From a checkpoint of a small image diffusion model.
Model: 3.72M parameters, 48-pixel images, arch unet, norm groupnorm, activation relu, widths [48, 96, 192].
Data: 101725 training examples, 5.5 epochs.
Rows from block 9 of a small image diffusion model, named by matrix and row number. Rows with one number belong to one channel. Each number is 128 + 24 x the weight over its row's rms, rounded and kept within 0 to 255. All counts start at 0.
After each channel's rows are labels from the 100 images, of 14976 (inputs lightly noised), where the channel reaches its highest value: "top examples" is what is common among them. Only what is clearly more common there than usual is listed. The data: aerial photos of the United States (SatlasPretrain).
# convs0: first 3x3 conv (model.decb.0.1.convs.0.weight, 96x96x3x3, standardized in use, each kernel summed), inputs 0-95
# convs1: second 3x3 conv (model.decb.0.1.convs.1.weight, 96x96x3x3, standardized in use, transposed, each kernel summed), outputs 0-95

convs0.91 [115 148 102 113 159 140 146 146 124 117 129 131 151 125 145 146 142 116 117 104 113 137 150 161 116 108 115 102 129 111 173 166 128  98  59  91 110 121  89 127  85 110 100 112 133 127 108 110 133 118 138 117 105 105 131 130 184 148 142 113 101 132 149 149 155 158 156 103 114 106 166  99 144 134 163 130 144  80 115 153 133 115 118 113 182 168 161 155  91 102 135 140 136 140 175 107]
convs1.91 [ 92 174 152 139 146 133 139 122 107 130 158 154 102 132 119 150 157 164 161 138 110 128 137 133 167 126 120 106 136  82 169 137 133 151 158 130 122 118 130 156 136 146 160  93 153 139 128 139 180 119 159 126 117 120 146 152 159 183 179 156 115 159 160 154 133 133 136 132 137 107 146 139 144 120 154 111 119  64 169 123 162 127 161 144 111  88 116 126 132 154 179 125 132 143 113 125]
top examples: building

convs0.53 [179 156 150 133 109 100 107  98 118 136 131 155  93 114 125 109 126 113 114 142 115 162 143 113 170 142 140 114  93 122 149  93 124 137 106 118 108 125 117 156 113 133 164 154 140  60 136 126 101 161 139 133 138 141 157 128 105 125 118 113 105 110 162 116 113 145 105 144 147 161 124 151 127  96 100  95 144 108 159 113 218 164 123 161  85 154 120 145 130 136  88 117 125 123 112 141]
convs1.53 [147 122 104 149 143 109 107 128 147 120 133  97 173 129 168 104 151 134 167 140 117  87 142  60  78 181 116 132 104  82 116 116 128 144 121  90 138 124 125  93 133 135 116 141 156 126 146 123 149 131 146 147 108 151 147 162 130 121 130 129 138 128 174 104 138 135  88 143 152 152 131 139 112 135 106 148 107 149 127 162  86 130 146  71 122 144 104 169 142 108  89 126 126 135 158 164]
top examples: crop field

convs0.66 [164 136 118 125 138 111 120 144 127  72 138 179 110 120 130 112 125 142 133 126 141 144 172  91 162 142 146 126 177 142 143 136  88 151  93 148 132 116 119 162 138 122 102 110 135  92 133 129  99 157 131  73 131 136 151 129 152 124 124 129 125 107 102 123  98 123 149 139 158 126  68 126 112 103 138 166 112 153 153 114 114 142 144 177  70 144 129 149 155 138 139  89  85  98 105 109]
convs1.66 [107 137 125 135 126  72 137 180 180 120 120 111 133 131 101 123 139 145 157  72 137  58 109 136 121 136 121 126 151 125  61 127 138 128 149 173 132 129 102 109 132 110 150 158 107 160 150  80 153 134 126 137 126 150  98 170 122 147 159 134 135  63 147 124 129 150  92 135 118 104 118 119 121 135 132 165  85 144 128 137 112 122 134 108 124 113  99 104 135 121 135 137 137 158 139 144]
top examples: crop field

convs0.95 [207 137 114 116 140 153 146 152 137 140  95 134 123 122 104 103 117 109 104 107 122 149 125 100 121 167 151 133 108 106 174 139 119 131  66 139 108 117  82 120 125 100 117 181 104 100  82 112 101 137 133 130 109 147  94  99 135 156 141 164 110 178 116 128 120 135 133 126 145 153 109 130 132 110 147 131 104 129 121 111 176 133 189 130 117 136 169 153 117 118 126 141 149 122 135 105]
convs1.95 [107  89 153 141 169 145 127 185 119 125 165 114 162 142 150 132 137 147  84  91 126 140 108 149 129 134 123 128 134  75 149 125 141 129 110 125 172 128 112 131 109 124 147  89 139 125 173 149 133 133 150 127 143  97 133 163 174  96 119 130 150 149 152 174 126 132 110 135 137 120 148 128 123 130 157 116  55  96 133 108  96 136 135 140 125 108  85 152 133 101 150 115 132 101 185 127]
top examples: building

convs0.23 [165 118 138 117  94 127 111 120 123 129 107 122 104 135 145 117  88 133 130 123 187 145  98  74 143 169 144 109 136 142 180 109  65  91 156 156 131 150 130 111 136 138 152  78 125 118 136 140 126 141 123 109 133 107 155 136 138 125 141 116 142 135 152 139 126 103 207 127 131 116 136 147 120  91  90 128 129 114 130  89 144 126 137 115 108 145 138 159 119  98 140 148  88 165 166 100]
convs1.23 [148 150 110 152 164 137 147 175 114 113 124 131 126 133 109 140 138 142 121 159 136 100 161 117 117 183 138 150 130 153 166  91 113 135 110 148 181 121 170 158 132 152 155 147 167 169 173 142 123 143 124  88  91 108 107 122 133 100 117 156 163 147 128 145 133 151 109 104 110 102 131 139 127 158  93 180 154 112  98  93 184 127  98 136 120 119 142 127 152 116 142 148 132 137 118 118]
top examples: crop field

convs0.73 [161 137 144 142 164 156 155 139 147 119 145 137 176 109 126 101 122 133 164  85 115 126 117 121 104 103 138 132 165 102 164 135 159 101 127  96 144 107 129 103  77 145 113 158 123 140 117  93 135 106 100 121 112 170 126 111 184 160 123 146 142 133 112  97  97 121 119 149  91 104 139 115 135 103 148 192  90 118  99 117 133 120 159 118 121 138 146 139  81 151 170 112 124  95 132 129]
convs1.73 [125 158 158 129 161 141 135 155 162 138 198 132 109 106 143 128 136  88 113 149 138 177 137 133 128 114 142 125 122 124 156 171 197 121 136 119 158 142  86 107 108 131 129 140  97 146 112 109 157 119 124 141 141 133 135 136 169 124 161 139 100 135 106 119 116 124 128 168 114 127 136 132 164 160 174 109 136 148 161 146 162 152 115 124 148 175 123 134 136 129 163 118 121 163 153 186]
top examples: building

convs0.11 [124 123 157 152 130 116  79 125 156 103 162 131 123 115 151 151 142 162  92 138 160 109  92 161 108 135 108 165 132 151  92 191 160 120 152 128 124  55  93 118 103 121 108 149 122 109 108 111 118 121 149 137 149 107 112 154 122 143 124 144 121 136  98 113 140 117 132 104 109 127 111  83 112 167 143 125 132 139 131 168 113 111 102 122  90 114  97 171 145 135 150 138 131 180 136 157]
convs1.11 [129 103 102 123 105 126 110 110 156 130 109 124 114 130 115 127 157  91 130 133 132 118 126 159 132 148 127 124 136 149 141 125 138 127 179 154 103 130 164 133 124 101 119  98 142  88 141  97 134 127 120 107  89 169 126 106 122 113  92 118 122 215 136 111 123 135  95 115 126 134 117 129 134 121  94  68 132 102 104  19 143 123 141 125 129 144 138 151 114 132 100 135 132 130 116 162]
top examples: building

convs0.47 [119 121 125  76 162 119 119 139  97 115 120 104 121 131 136 160 107  81  98 146 120 153 163 147 129 137 110 125 159 120 135 210 121 111 153 156 131 124  96 108 138 156 161 133  78 109 131 119 108  89  89 161 178 153 113 144 121 136 128  97 164 151 119  92 127 150 109 129  99 131 136 125 109 139 124  85 118 112 152 118 164 127 145 116 153 107 129 165 160 108 107 166 143 119 121 110]
convs1.47 [122 110 135 113 111 137 137 131 120 125 101 136 152 125 139 119  96 116  89  85  89  68  91 144 140 116 139 126 110 105 123  97 107 109  72 105 120 128 141  98 106 158 141 154 101 113  79 118 131 133 116 107 102 146 106 146 129 111 108 105  83 146 118 141 130 119 110  94 113 148  99 138 114  95 126 162 173 116  68 100  82 132 142 149 109  76 160 122 131 116 105 138 130  97 108 115]
top examples: crop field