Weights of a small image diffusion model: arch unet, 8700 steps.
Rows from block 9 of a small image diffusion model, named by matrix and row number. Rows with one number belong to one channel. Each number is 50 + 15 x the weight over its row's rms, rounded and kept within 0 to 99. All counts start at 0.
After each channel's rows are labels from the 100 images, of 14976 (inputs lightly noised), where the channel reaches its highest value: "patch colour" is the nearest of a few named colours to the mean colour under the peak. Only what is clearly more common there than usual is listed. The data: aerial photos of the United States (SatlasPretrain).
# convs0: first 3x3 conv (model.decb.0.1.convs.0.weight, 96x96x3x3, standardized in use, each kernel summed), inputs 0-95
# convs1: second 3x3 conv (model.decb.0.1.convs.1.weight, 96x96x3x3, standardized in use, transposed, each kernel summed), outputs 0-95

convs0.70:58 44 37 37 61 39 45 33 99 45 41 56 44 40 56 58 39 62 64 42 46 59 53 46 66 54 68 55 58 33 53 51 18 56 32 53 99 79 62 41 51 70 19 77 53 44 71 54 49 42 37 40 30 61 50 44 36 55 38 54 86 34 35 44 36 71 62 66 67 56 40 59 38 29 49 31 42 78 41 43 44 47 31 48 43 50 42 49 52 37 34 28 45 64 60 53
convs1.70:40 53 41 42 54 36 61 30 18 64 58 82 49 45 48 58 22 70 56 48 57 41 49 47 76 32 68 49 37 67 30 31 31 57 63 76 54 60 58 35 48 37 52 73 28 70 45 77 59 45 47 70 49 74 75 24 40 55 72 77 85 33 37 50 53 66 83 40 62 55 57 65 50 66 56 88 53 53 60 51 61 55 39 66 66 48 58 53 57 59 56 51 43 58 51 57
patch colour: pink

convs0.2:77 57 43 77 59 47 48 63 62 48 88 62 43 33 42 46 40 54 28 56 59 51 15 70 44 68 14 29 40 61 59 58 47 26 43 65 22 24 48 43 61 60 48 31 47 32 55 50 29 29 74 52 43 66 55 50 69 60 37 60 57 66 31 29 62 76 56 48 30 81 53 49 42 38 72 62 45 54 41 67 45 29 28 39 46 54 39 74 63 56 51 45 42 63 55 52
convs1.2:29 43 62 71 34 28 53 46 58 53 19 39 65 54 35 57 74 62 58 30 66 63 56 48 43 73 47 51 23 97 41 57 46 48 58 65 28 50 57 39 56 68 62 47 57 36 47 58 59 49 47 52 50 42 13 48 46 78 57 56 45 37 60 40 52 56 61 74 40 29 43 43 18 84 47 37 49 50 74 47 89 45 66 58 45 45 70 37 50 51 25 52 58 35 52 68
patch colour: white; pink

convs0.9:73 53 41 53 47 56 37 58 72 26 56 42 67 51 59 64 38 52 48 54 28 36 64 49 41 54 51 56 38 52 52 27 33 59 67 76 46 67 55 57 52 59 39 99 61 56 75 49 43 40 96 57 36 56 55 48 09 44 52 40 44 53 42 47 64 64 26 61 55 56 41 60 44 50 59 66 43 45 40 35 34 41 09 50 31 30 26 71 57 34 28 46 52 66 51 53
convs1.9:43 41 16 23 45 37 49 43 42 55 31 56 31 40 23 45 45 39 57 84 59 48 23 35 51 29 51 57 43 62 47 53 33 36 59 79 55 52 55 21 47 47 27 52 13 57 61 67 29 60 44 62 71 57 42 45 30 33 56 27 61 23 69 21 47 41 68 73 45 31 42 53 31 61 15 49 49 59 65 51 48 49 30 26 51 57 39 48 33 54 40 47 35 60 56 49
patch colour: white; pink

convs0.16:34 33 64 64 46 49 95 59 26 47 43 72 19 24 69 23 60 46 58 47 56 47 43 73 36 48 41 47 22 45 19 26 67 53 38 41 68 50 52 48 23 43 56 18 54 38 53 34 49 48 64 36 66 71 71 56 51 34 49 75 40 49 48 43 50 31 43 51 39 45 68 57 42 65 36 56 69 81 50 48 51 51 61 52 65 81 50 46 69 72 43 66 42 64 44 42
convs1.16:73 99 78 39 46 41 68 38 23 50 40 38 22 57 73 51 54 85 79 76 50 58 70 52 50 57 54 54 49 30 61 56 40 56 46 50 40 44 48 73 64 52 23 54 80 29 51 45 60 58 55 57 53 31 54 48 66 47 60 61 66 40 24 70 64 54 42 34 33 42 47 58 47 40 46 40 71 48 42 65 32 43 83 51 56 62 73 42 41 68 58 64 64 54 41 47
patch colour: black

convs0.22:63 54 54 43 62 53 68 66 73 31 80 46 57 58 66 31 45 41 42 60 42 69 62 50 44 65 53 20 59 65 66 35 53 45 29 50 44 52 45 84 57 66 24 30 55 39 41 34 22 45 40 27 53 59 22 42 71 54 33 63 25 63 43 78 55 36 72 40 55 21 47 49 47 44 31 99 46 58 44 43 47 36 58 57 46 43 58 51 63 39 40 68 55 33 66 40
convs1.22:34 41 42 51 18 22 67 62 58 46 63 52 35 39 62 53 15 60 37 10 73 56 63 46 36 68 52 53 40 68 49 28 51 52 21 67 59 50 50 63 42 49 61 46 64 51 59 55 47 46 52 62 24 42 23 38 71 35 60 67 58 32 59 22 52 67 44 19 33 71 40 37 42 66 46 58 79 68 31 35 53 50 34 71 49 44 43 26 46 76 57 59 42 48 37 38
patch colour: white; pink

convs0.30:61 37 44 60 51 32 49 29 43 46 64 50 62 60 71 51 65 80 85 49 28 29 50 44 53 63 56 58 15 47 46 58 58 57 25 39 45 75 58 64 62 38 45 66 40 64 52 95 17 48 37 40 58 30 56 42 36 34 21 62 40 40 61 32 65 52 45 68 38 68 51 68 50 42 45 42 52 82 33 63 38 61 52 60 65 33 20 48 67 38 28 60 42 49 48 60
convs1.30:40 45 38 16 46 40 39 38 48 59 41 62 75 51 25 59 49 16 42 65 64 68 58 28 73 56 50 49 60 30 59 59 63 50 66 89 24 44 25 50 60 54 37 36 59 38 48 26 25 51 48 48 28 72 58 54 34 81 50 58 49 36 51 53 51 41 58 12 68 56 76 49 62 60 35 35 36 57 81 19 43 45 53 43 41 69 47 47 44 48 66 47 40 53 57 45
patch colour: white; pink

convs0.74:50 59 52 24 50 40 38 39 52 35 36 44 90 50 43 26 66 73 48 50 39 59 54 72 42 72 64 51 69 55 57 79 56 21 49 50 66 72 64 43 44 57 35 72 51 99 44 80 21 39 26 45 53 39 34 47 42 43 54 49 60 83 61 55 51 52 61 43 47 62 41 39 42 48 59 74 52 36 35 32 45 50 27 21 60 40 50 33 52 39 39 45 45 42 48 43
convs1.74:43 38 44 77 81 68 36 44 52 49 48 58 32 35 56 37 21 57 41 25 59 42 62 75 50 41 51 41 50 87 46 27 72 51 49 55 86 55 36 37 43 37 66 49 27 53 39 45 34 45 42 37 55 48 47 41 56 48 54 49 61 68 76 26 47 44 21 91 49 35 65 48 36 58 69 36 39 66 59 58 52 51 08 53 55 65 24 41 42 41 74 50 53 55 56 63
patch colour: black

convs0.14:33 58 34 22 47 47 49 53 77 43 14 42 41 60 55 41 20 69 53 43 59 57 58 53 60 51 26 24 56 58 45 31 47 44 42 56 82 59 47 54 53 59 41 34 35 55 61 67 52 50 71 49 45 44 50 31 28 25 66 68 82 64 39 64 48 60 72 41 75 60 67 39 52 32 40 42 31 50 52 03 48 54 42 51 44 62 76 40 53 43 60 66 57 84 70 45
convs1.14:64 57 42 42 66 52 52 66 84 44 56 53 97 61 66 69 58 67 57 76 48 43 64 43 60 74 52 61 51 64 92 48 16 71 50 61 77 42 66 63 68 62 63 77 72 45 56 74 69 61 69 52 49 41 52 55 64 49 53 57 50 40 63 73 61 53 37 43 52 42 39 57 50 66 45 78 51 75 70 67 66 43 40 48 41 55 68 39 66 58 55 65 70 51 44 52
patch colour: black

convs0.25:73 72 40 54 72 46 46 25 60 55 37 48 30 65 52 21 54 35 25 47 29 55 65 54 51 56 65 37 57 74 48 52 54 55 51 22 25 42 53 51 37 59 67 18 61 50 52 54 42 62 50 70 66 42 36 62 60 40 70 50 21 61 69 39 51 71 44 21 43 52 37 23 61 47 63 34 76 44 66 37 52 36 48 60 68 33 76 36 57 36 24 78 64 75 41 62
convs1.25:60 45 81 46 18 41 56 52 55 58 22 65 80 55 71 44 50 83 17 39 49 29 33 68 49 56 45 55 30 18 21 47 63 47 51 42 52 53 45 47 35 78 79 13 53 49 56 54 48 42 56 38 40 37 74 77 46 69 22 37 44 51 54 44 36 67 56 39 42 67 71 53 53 46 46 55 41 65 33 51 40 48 56 67 53 34 44 70 53 65 58 60 29 31 53 46
patch colour: brown

convs0.26:01 47 56 50 45 36 41 57 69 49 76 67 79 32 55 56 58 69 26 75 69 33 44 38 44 26 45 42 40 23 25 50 62 34 58 39 85 42 57 56 64 74 37 46 46 66 97 51 37 26 55 50 68 59 44 36 44 40 60 50 57 48 78 32 54 37 69 54 50 62 48 50 45 54 54 32 43 58 47 62 34 49 30 42 42 48 63 71 43 37 44 41 50 71 41 53
convs1.26:99 57 57 49 40 69 40 54 66 50 42 60 40 55 21 46 46 22 94 74 43 99 70 41 40 36 49 53 65 53 57 58 38 44 44 21 39 47 60 47 57 42 42 58 52 28 26 49 56 48 48 39 24 51 73 44 33 36 31 38 49 41 46 26 53 38 68 42 50 53 56 44 62 45 48 37 84 34 62 41 46 46 50 64 52 54 53 40 37 34 32 51 47 63 33 43
patch colour: brown

convs0.71:66 35 55 71 50 40 60 70 79 10 46 56 32 34 58 34 42 69 95 48 42 52 45 49 65 53 28 34 76 56 37 34 47 56 21 60 65 49 57 88 62 73 32 66 60 25 57 45 42 53 55 36 53 39 46 48 63 67 60 51 41 48 33 55 31 37 53 34 53 36 52 62 40 45 47 65 30 72 44 31 34 27 47 68 37 77 43 58 56 49 78 39 46 48 49 45
convs1.71:71 33 48 41 36 82 51 56 31 46 66 68 31 52 59 52 00 77 64 49 26 60 25 57 43 80 48 47 59 55 41 01 40 55 44 37 69 48 59 64 56 49 73 33 87 63 42 41 43 51 54 50 68 43 32 42 68 36 56 51 19 36 49 59 50 50 67 63 54 64 51 45 37 57 63 64 32 53 57 69 61 51 49 58 43 38 38 36 44 56 45 58 52 55 61 45
patch colour: pink

convs0.12:39 59 53 65 26 35 64 38 14 47 43 51 60 32 39 42 37 56 53 61 49 62 39 44 68 58 46 54 77 52 37 51 12 59 59 56 99 65 66 63 57 22 53 04 50 43 54 66 52 48 37 36 39 72 51 54 41 35 36 57 69 47 41 32 44 29 68 32 68 31 58 68 40 43 47 48 67 63 58 68 77 43 50 50 37 49 51 22 53 70 52 57 49 55 64 51
convs1.12:76 64 41 48 53 69 68 70 74 43 53 44 70 56 55 66 59 45 64 57 60 56 60 21 67 65 49 70 45 78 99 34 29 71 48 71 42 44 80 62 62 41 30 66 69 49 50 36 71 61 55 47 54 33 58 49 37 43 51 55 45 30 53 57 70 63 47 33 61 54 34 39 44 35 39 80 59 55 42 64 79 44 56 42 48 48 64 29 46 53 53 63 65 50 32 22
patch colour: brown

convs0.44:17 68 45 35 48 34 32 66 61 43 78 59 42 67 63 65 50 60 61 49 25 53 73 35 69 44 39 69 13 61 44 68 53 54 63 37 65 55 59 42 59 27 38 65 31 27 38 43 41 51 29 71 49 46 73 59 48 54 38 52 36 78 50 68 64 68 40 65 44 73 37 54 65 48 63 36 41 54 27 29 28 66 77 48 34 35 25 38 62 53 31 37 59 40 56 59
convs1.44:38 79 31 38 81 47 28 27 18 46 44 64 73 49 51 56 42 33 43 65 57 49 47 60 73 05 56 32 61 52 80 75 37 41 56 48 41 38 36 26 56 48 39 56 49 23 49 56 22 59 56 37 42 63 55 43 45 51 51 26 47 55 43 66 45 18 26 41 36 31 29 62 18 34 49 49 45 24 51 36 45 53 51 40 41 50 43 37 65 33 53 51 48 34 42 55
patch colour: pink; white