Weights of a small image diffusion model: widths [48, 96, 192].
Rows from block 3 of a small image diffusion model, named by matrix and row number. Rows with one number belong to one channel. Each number is 128 + 24 x the weight over its row's rms, rounded and kept within 0 to 255. All counts start at 0.
After each channel's rows are labels from the 100 images, of 14976 (inputs lightly noised), where the channel reaches its highest value: "strongest on" is what is common among them. Only what is clearly more common there than usual is listed. The data: aerial photos of the United States (SatlasPretrain).
# convs0: first 3x3 conv (model.enc.1.1.convs.0.weight, 96x96x3x3, standardized in use, each kernel summed), inputs 0-47
# convs1: second 3x3 conv (model.enc.1.1.convs.1.weight, 96x96x3x3, standardized in use, transposed, each kernel summed), outputs 0-47

convs0.44 [100 121 141 141 130 146 124 150 175 134 166 139 141 144 149 143  90 103 148 151  96 140 143  86 131  99  82 118 139 135 140 106 143 120 111  89 145 182 139 135 107 143 155 124 112 128 124 133]
convs1.44 [125 108 141 136 131 139 131 138 153 124 118 126  95 126 114 120  87 127 100 140  84 142 117  80 159 112  51 122 123 117 143 110 172 144 132 102 118 104 114 149 109 146 145 144 154 117 103 111]
strongest on: crop field

convs0.73 [146 165 111 116 159 128 176  99 100 116 119 116 114 140  69 152 148 155 155 197 124 131 157 120 122 128 104 180 111 146 144 138 116 167 153 122 123 153 110 143 131 110 120 105 204 118 147 118]
convs1.73 [184 165  98 136 141 147 130 128 102 133 149 104 131 133 135 126 163 106 131 175 150 126 124 106 118 114 118  99 119 132 185 150 132 128  81 128 148 104 149 140 116 123 150 130 149 125 104 125]
strongest on: building

convs0.31 [ 89 127 132 105 139 100 181 140 101 111 136 164 119 123 162 164 118 118 108 156 181 131 119 154 143 106 140 141 105 143 115 102 110 129 168 124  84 139 133 101 123 132 129 119 116 132  86  84]
convs1.31 [118 147 127  97  93  95 107  92 107  97 134 130 110  80 117 157 139  98 110 129 141 114  80 156 147 104 157 167 123  96 112  91 115 133 128 144 107 109 122 110 133 159 119 133 113 123 156  99]
strongest on: building

convs0.5 [175  97 122 132  88 153 103 118 133 119 116  99 144 131 110 110 139 130 108 148  96 125 129 101 160 137 108 145 133 175 143 131 136  78 132 126 142 134 112 120  98  93 117  81 144 149 162 108]
convs1.5 [161 134  98 142 142 146 136 130 114 175 115 110 113 166 116 115 125 100 157  94 157 120 113 138 106 174 106  86 146 130 174 127 148 147 141 128 179  99 123 130 180 128 100 149  92 148 125 136]
strongest on: crop field

convs0.85 [103 111 151 133 122 134 133 120 147 176  77 120 138 132 130  92 110 122 135  97 138 108 130 138 131 149  90  73 144 133 117 143 109 123 113 172 148 132 111 160 103 116 113 127  74 115 101 120]
convs1.85 [119 127 111 140 141 143 116 134 132 130 141 152 155 133 131 108 105 146 149  73 140 118 153 103 110 120 114 144 141 124 131 135 113 136 106 101 136 161  95 139  99 133 106 101 227 126 111 134]
strongest on: building

convs0.68 [ 70 127 108 148 118 151 110 154 150 133 133 129 150 136 170 151  75  97 140 107  94 142 116 121 167  66  81 140 145 128 159  95 147 110 102 131 151 140 169 129 148 137 144 150 101 134 107 142]
convs1.68 [120 128 121 132 130 131 138 163 119 132 149 117 109  98  84 150 104 144 134 138 107 131 135 125 151  81  93 127 121 126 158  82 137 153 115 112 144 123  91 125 168 109  60 132 112 165 106 122]
strongest on: crop field

convs0.64 [124 129 136 119 135 122 134 150 138 113 141  99 111 135  91  90  71  59  90 141 113 122 137  99 160 104 155 141 150 111 122 144 128 127 156 146 143 133  93 120 126 123 125 141 127 150  55 158]
convs1.64 [ 62 133 132 122 147 119 140 153 131 138 127 137 163 128 156 132 112 107 133 105 124 134 148  98 100 161 135 174 145  76 124  98 117 131 180 117 150 152 145 157 149 132 134 122 144 100 109 125]
strongest on: crop field

convs0.14 [118 121 126 139 132 142 113 155 174 129 158 126 140 137 149 140  89 115 137 154  88 135 144  91 141 104  57 138 138 140 146 120 141 139 109  92 147 170 138 136 114 129 135 132 122 133 107 153]
convs1.14 [129 122 148 131 131 132 137 137 202 130 142 152 116 124 127 124  80 112 123 161 101 143 124  79 140 106  64 145 149 123 134 127 167 156 128 119 109 147 136 123 118 124 124 124 122 159  89 114]
strongest on: crop field

convs0.34 [ 94 130 133 129 112 140 159 125 112 116 163 159 122 123 100 102 122  97 148 142 162 166 145 128 116 114  84 151 110 120 118 109 120 141 137 101 140 145 102 126 159  88 111 140 103 157 102 143]
convs1.34 [115 153 141 138 142 138 147 165 103 118 134 129 153 118 127 126 151  88 117 128 128 157 158 107 113 111 124 131 131  83 115 119 109 137 174  61 118 148 125 143 140 139 108 151 118 179  92 116]
strongest on: crop field

convs0.87 [102 146 113 152 130 141  90 122 111 147 113 123 135 140 160 115 131 132 158 121 126 130 123 172 114  96 104 137 117 144 147 111 117 113 112 171 143  83 113 107 129 101 102 161 129 117 122 109]
convs1.87 [156 160  97 142 146 150 106 136  98 111 147 104 172 144 116 117 108 124 147  82 148 117 131 114 129 149 113  97 107 105 124 116 133 137 168 116 152 115 140  98 121 126 151  88  58 126 129 123]
strongest on: building

convs0.50 [106  85 121 140 128 143 109 120 140 110  89 113 133 146 168 107 107 104 143 175 157 111 156 129 100 127 112 152 176 142 103 119 130 101 141 125 134  93 175 138 118 121 130  65 147 102 128 130]
convs1.50 [ 80 129 138 144 139 144 108 158 160 136 103 105 165 106 103 103 139 134 122 106 165 119 120 135 123 115  90 124 121  99 152 114 131  95  84  74 125 168 103 126 168  93  69 132 115 100 124 131]
strongest on: building

convs0.23 [167 155 125 128  90 127 144 117 107 158 138 113 128 168  96 123 126 133 112 139 111 123 141 141  81 129 169  70 119 140 106 109 134 133  97 104 113 125  83 144 101  85 150 145 135 116 128 139]
convs1.23 [ 42  97 120 144 133 140  85 136 131 169 156 109 115 121 146  98 124 129 173  87 125 130  97 126 127 118 131 173 154 124 123 121 126 141 150 160 147 122 169 132 167 137 131 116 106  70 139 153]
strongest on: crop field

convs0.21 [152 156 145 124 139 112 152 145 112 166 143 119 131 134  87  64 139 165 114 125 134 123 110 144  84 181 182 113 132 119 127 141 121 133 119 124 138 115 111 175 150 116 129 129 145 167 139 147]
convs1.21 [104  82 112 137 140 136 116 130 110 131 138 144 159 158 185 115  99 121 128 128 157 126 126 133 116 119 135 185 166 119 115  88 121 123 137  93 134 152 138 145 119 107 127  93 143 117 123 172]
strongest on: building

convs0.66 [160 144 139 117 145 118 146 142  79 103 147 106 118  94 128  80 142 120 125 144 143 109 133 174  99 154 187 138 141 124 124 153 129 107 132 129 141 110 123 163 129  78 140 158 132 159 118 137]
convs1.66 [146 169 110 140 137 133 135 150 145 124 156 130 118 130  85 107 114 115 134  84 140 122 143 106 106 110 119 181 155 111  82 133 115 100 147  93 167 134 133 116 103 110  94  70 136 120 110 154]
strongest on: crop field

convs0.15 [113  67 131 132 119 130 143 112 115 138 128 126 110 111 128 102 116 102 132 123 172 146 117  92 132 144 177 100 146 132 133 138 129 160 153 134 116 159 164 118 116  92 165 150 133 139  90 111]
convs1.15 [155 158 169 140 134 125 146 145 140 124 165 114 101 126 120  94 106 116 131 112 128 122 118 112 127 108 197 119 174 131 155 100 110 113 168 179 133 129  95 158 155 134 130 104 136 110 108  91]
strongest on: crop field

convs0.80 [ 70 114 193 117 116 126 118 106 118 108 138 130  97 129 127 177 134  91 135 146 120 144 121  90 136 165 121 149 126 108 119  92 120 115 100 147 135 121 115  84 154 126 146 141  78 154 143 169]
convs1.80 [171 111 141 123 116 133 142 118 117 155 133 156 130 120 130 169 161 141 155 136 183 132 128 148 144  87 147  97 143 121 111 122 158 128 106 135  78 142 143  99 146 154 173 147 132 103 111  72]
strongest on: crop field

convs0.77 [127 101 113 127 121 132 112 101 156 129 132 105 128 150  71  84 134 106 138 109  89 123 139  83  96 146 133 136 117 149 116 120 107 143 134 102 147 100 130 106 135 113 127 138 109 131  88 152]
convs1.77 [170 109 119 147 138 148 150 112 116 167 126 132 161 156  88 106 114 119 157  61 177  97 127 150  95 145 104 134 121 124 130 111  96 117 107 111 120 143 128  87 151 129  73 108 138 113 132  92]
strongest on: crop field

convs0.92 [137 137  89 120 128 135 100 113 165  86 150 110 132 124 108 131 131  90  99 133  90 115 147 184 149  98 138 127 137 119 129 106 141 114 112 158 167 136 116 143 138 134  88 105 128 135  84 188]
convs1.92 [114  91 136 129  89 123  89 124 139 108 125 152 147 106 126 163 133 170 133 125  86 133 104 104 161  98 131 145  95 125 120 111 146 129 114 153 113  70 119 122 121 123 106 110 133  77 172 158]
strongest on: building

convs0.70 [129 195 111 117 131 133 160 126  64 104 182 124 129 123 111 114 147 123 144 156 154 137 124 150  88 115 143 140  99 121 117 141 123 123 121  64 147 127 128 121 149  91 115 155 106 165  83 144]
convs1.70 [ 96 183 135 122 147 145 136 154 130 121 156 103 137 151 132 151 109 128 173 166 132 138 103 141 113  99 158 169 141 114  95 102 126 107 166  88 184 109 147  93 130  96 138  86 159 166  99 158]
strongest on: building

convs0.90 [120  97 138 142 122 125 116 142 116 120 114 135 123 129  81 131 136  99 125 105 109 144 153 102 139 128 196 102 163 110 137 131 129 107 140 147 164 122 132 131 102  59  92 126 108 152 126 138]
convs1.90 [119 117 148 144 154 129 124 151 126 163 116 118  84 116 149  93 115 111 102  98 156 153 108  89 121 132 136 160 161 131 149  92 137  99 159 136 124 122 157 164 130 150 123  86  77 101 111 130]
strongest on: building

convs0.40 [ 94 138 108 142 138 142 108 140  80 121 138 114 141 132  66  55  83 152 108 112 125 132 119 128  88 123 196 130 169 125 146 104 141 136 125 143 142 129 110 131 149 119 130  80 111 170 102 133]
convs1.40 [129 128 163 136 138 141 106 166 110 100 125 136 147 125 100 120 127 163 105  80 130 138 108 118 116 146 142 142 130 146 115 126 163 159 177 132 127 158 147 183 150 154 159 119  84 151 114 134]
strongest on: building

convs0.75 [139 121 118 118 103 134 114  82 105 119 142 137 112 119 100 114 116 159 119 153 106 143 125 120 116 126 100 117 125 135 149 133 118 141 158 127 131 110 102 116 176 136 108 162  95 227  99 136]
convs1.75 [ 97 153  94 147 142 150 132  82 104 148 142 132 134 118 100 135 144 120 122 180 126 136 158 181 128 145 138 104 135 124 136 132 128 127  91 115  97 163 149 131 121  99  65 137 135 150 114 142]
strongest on: crop field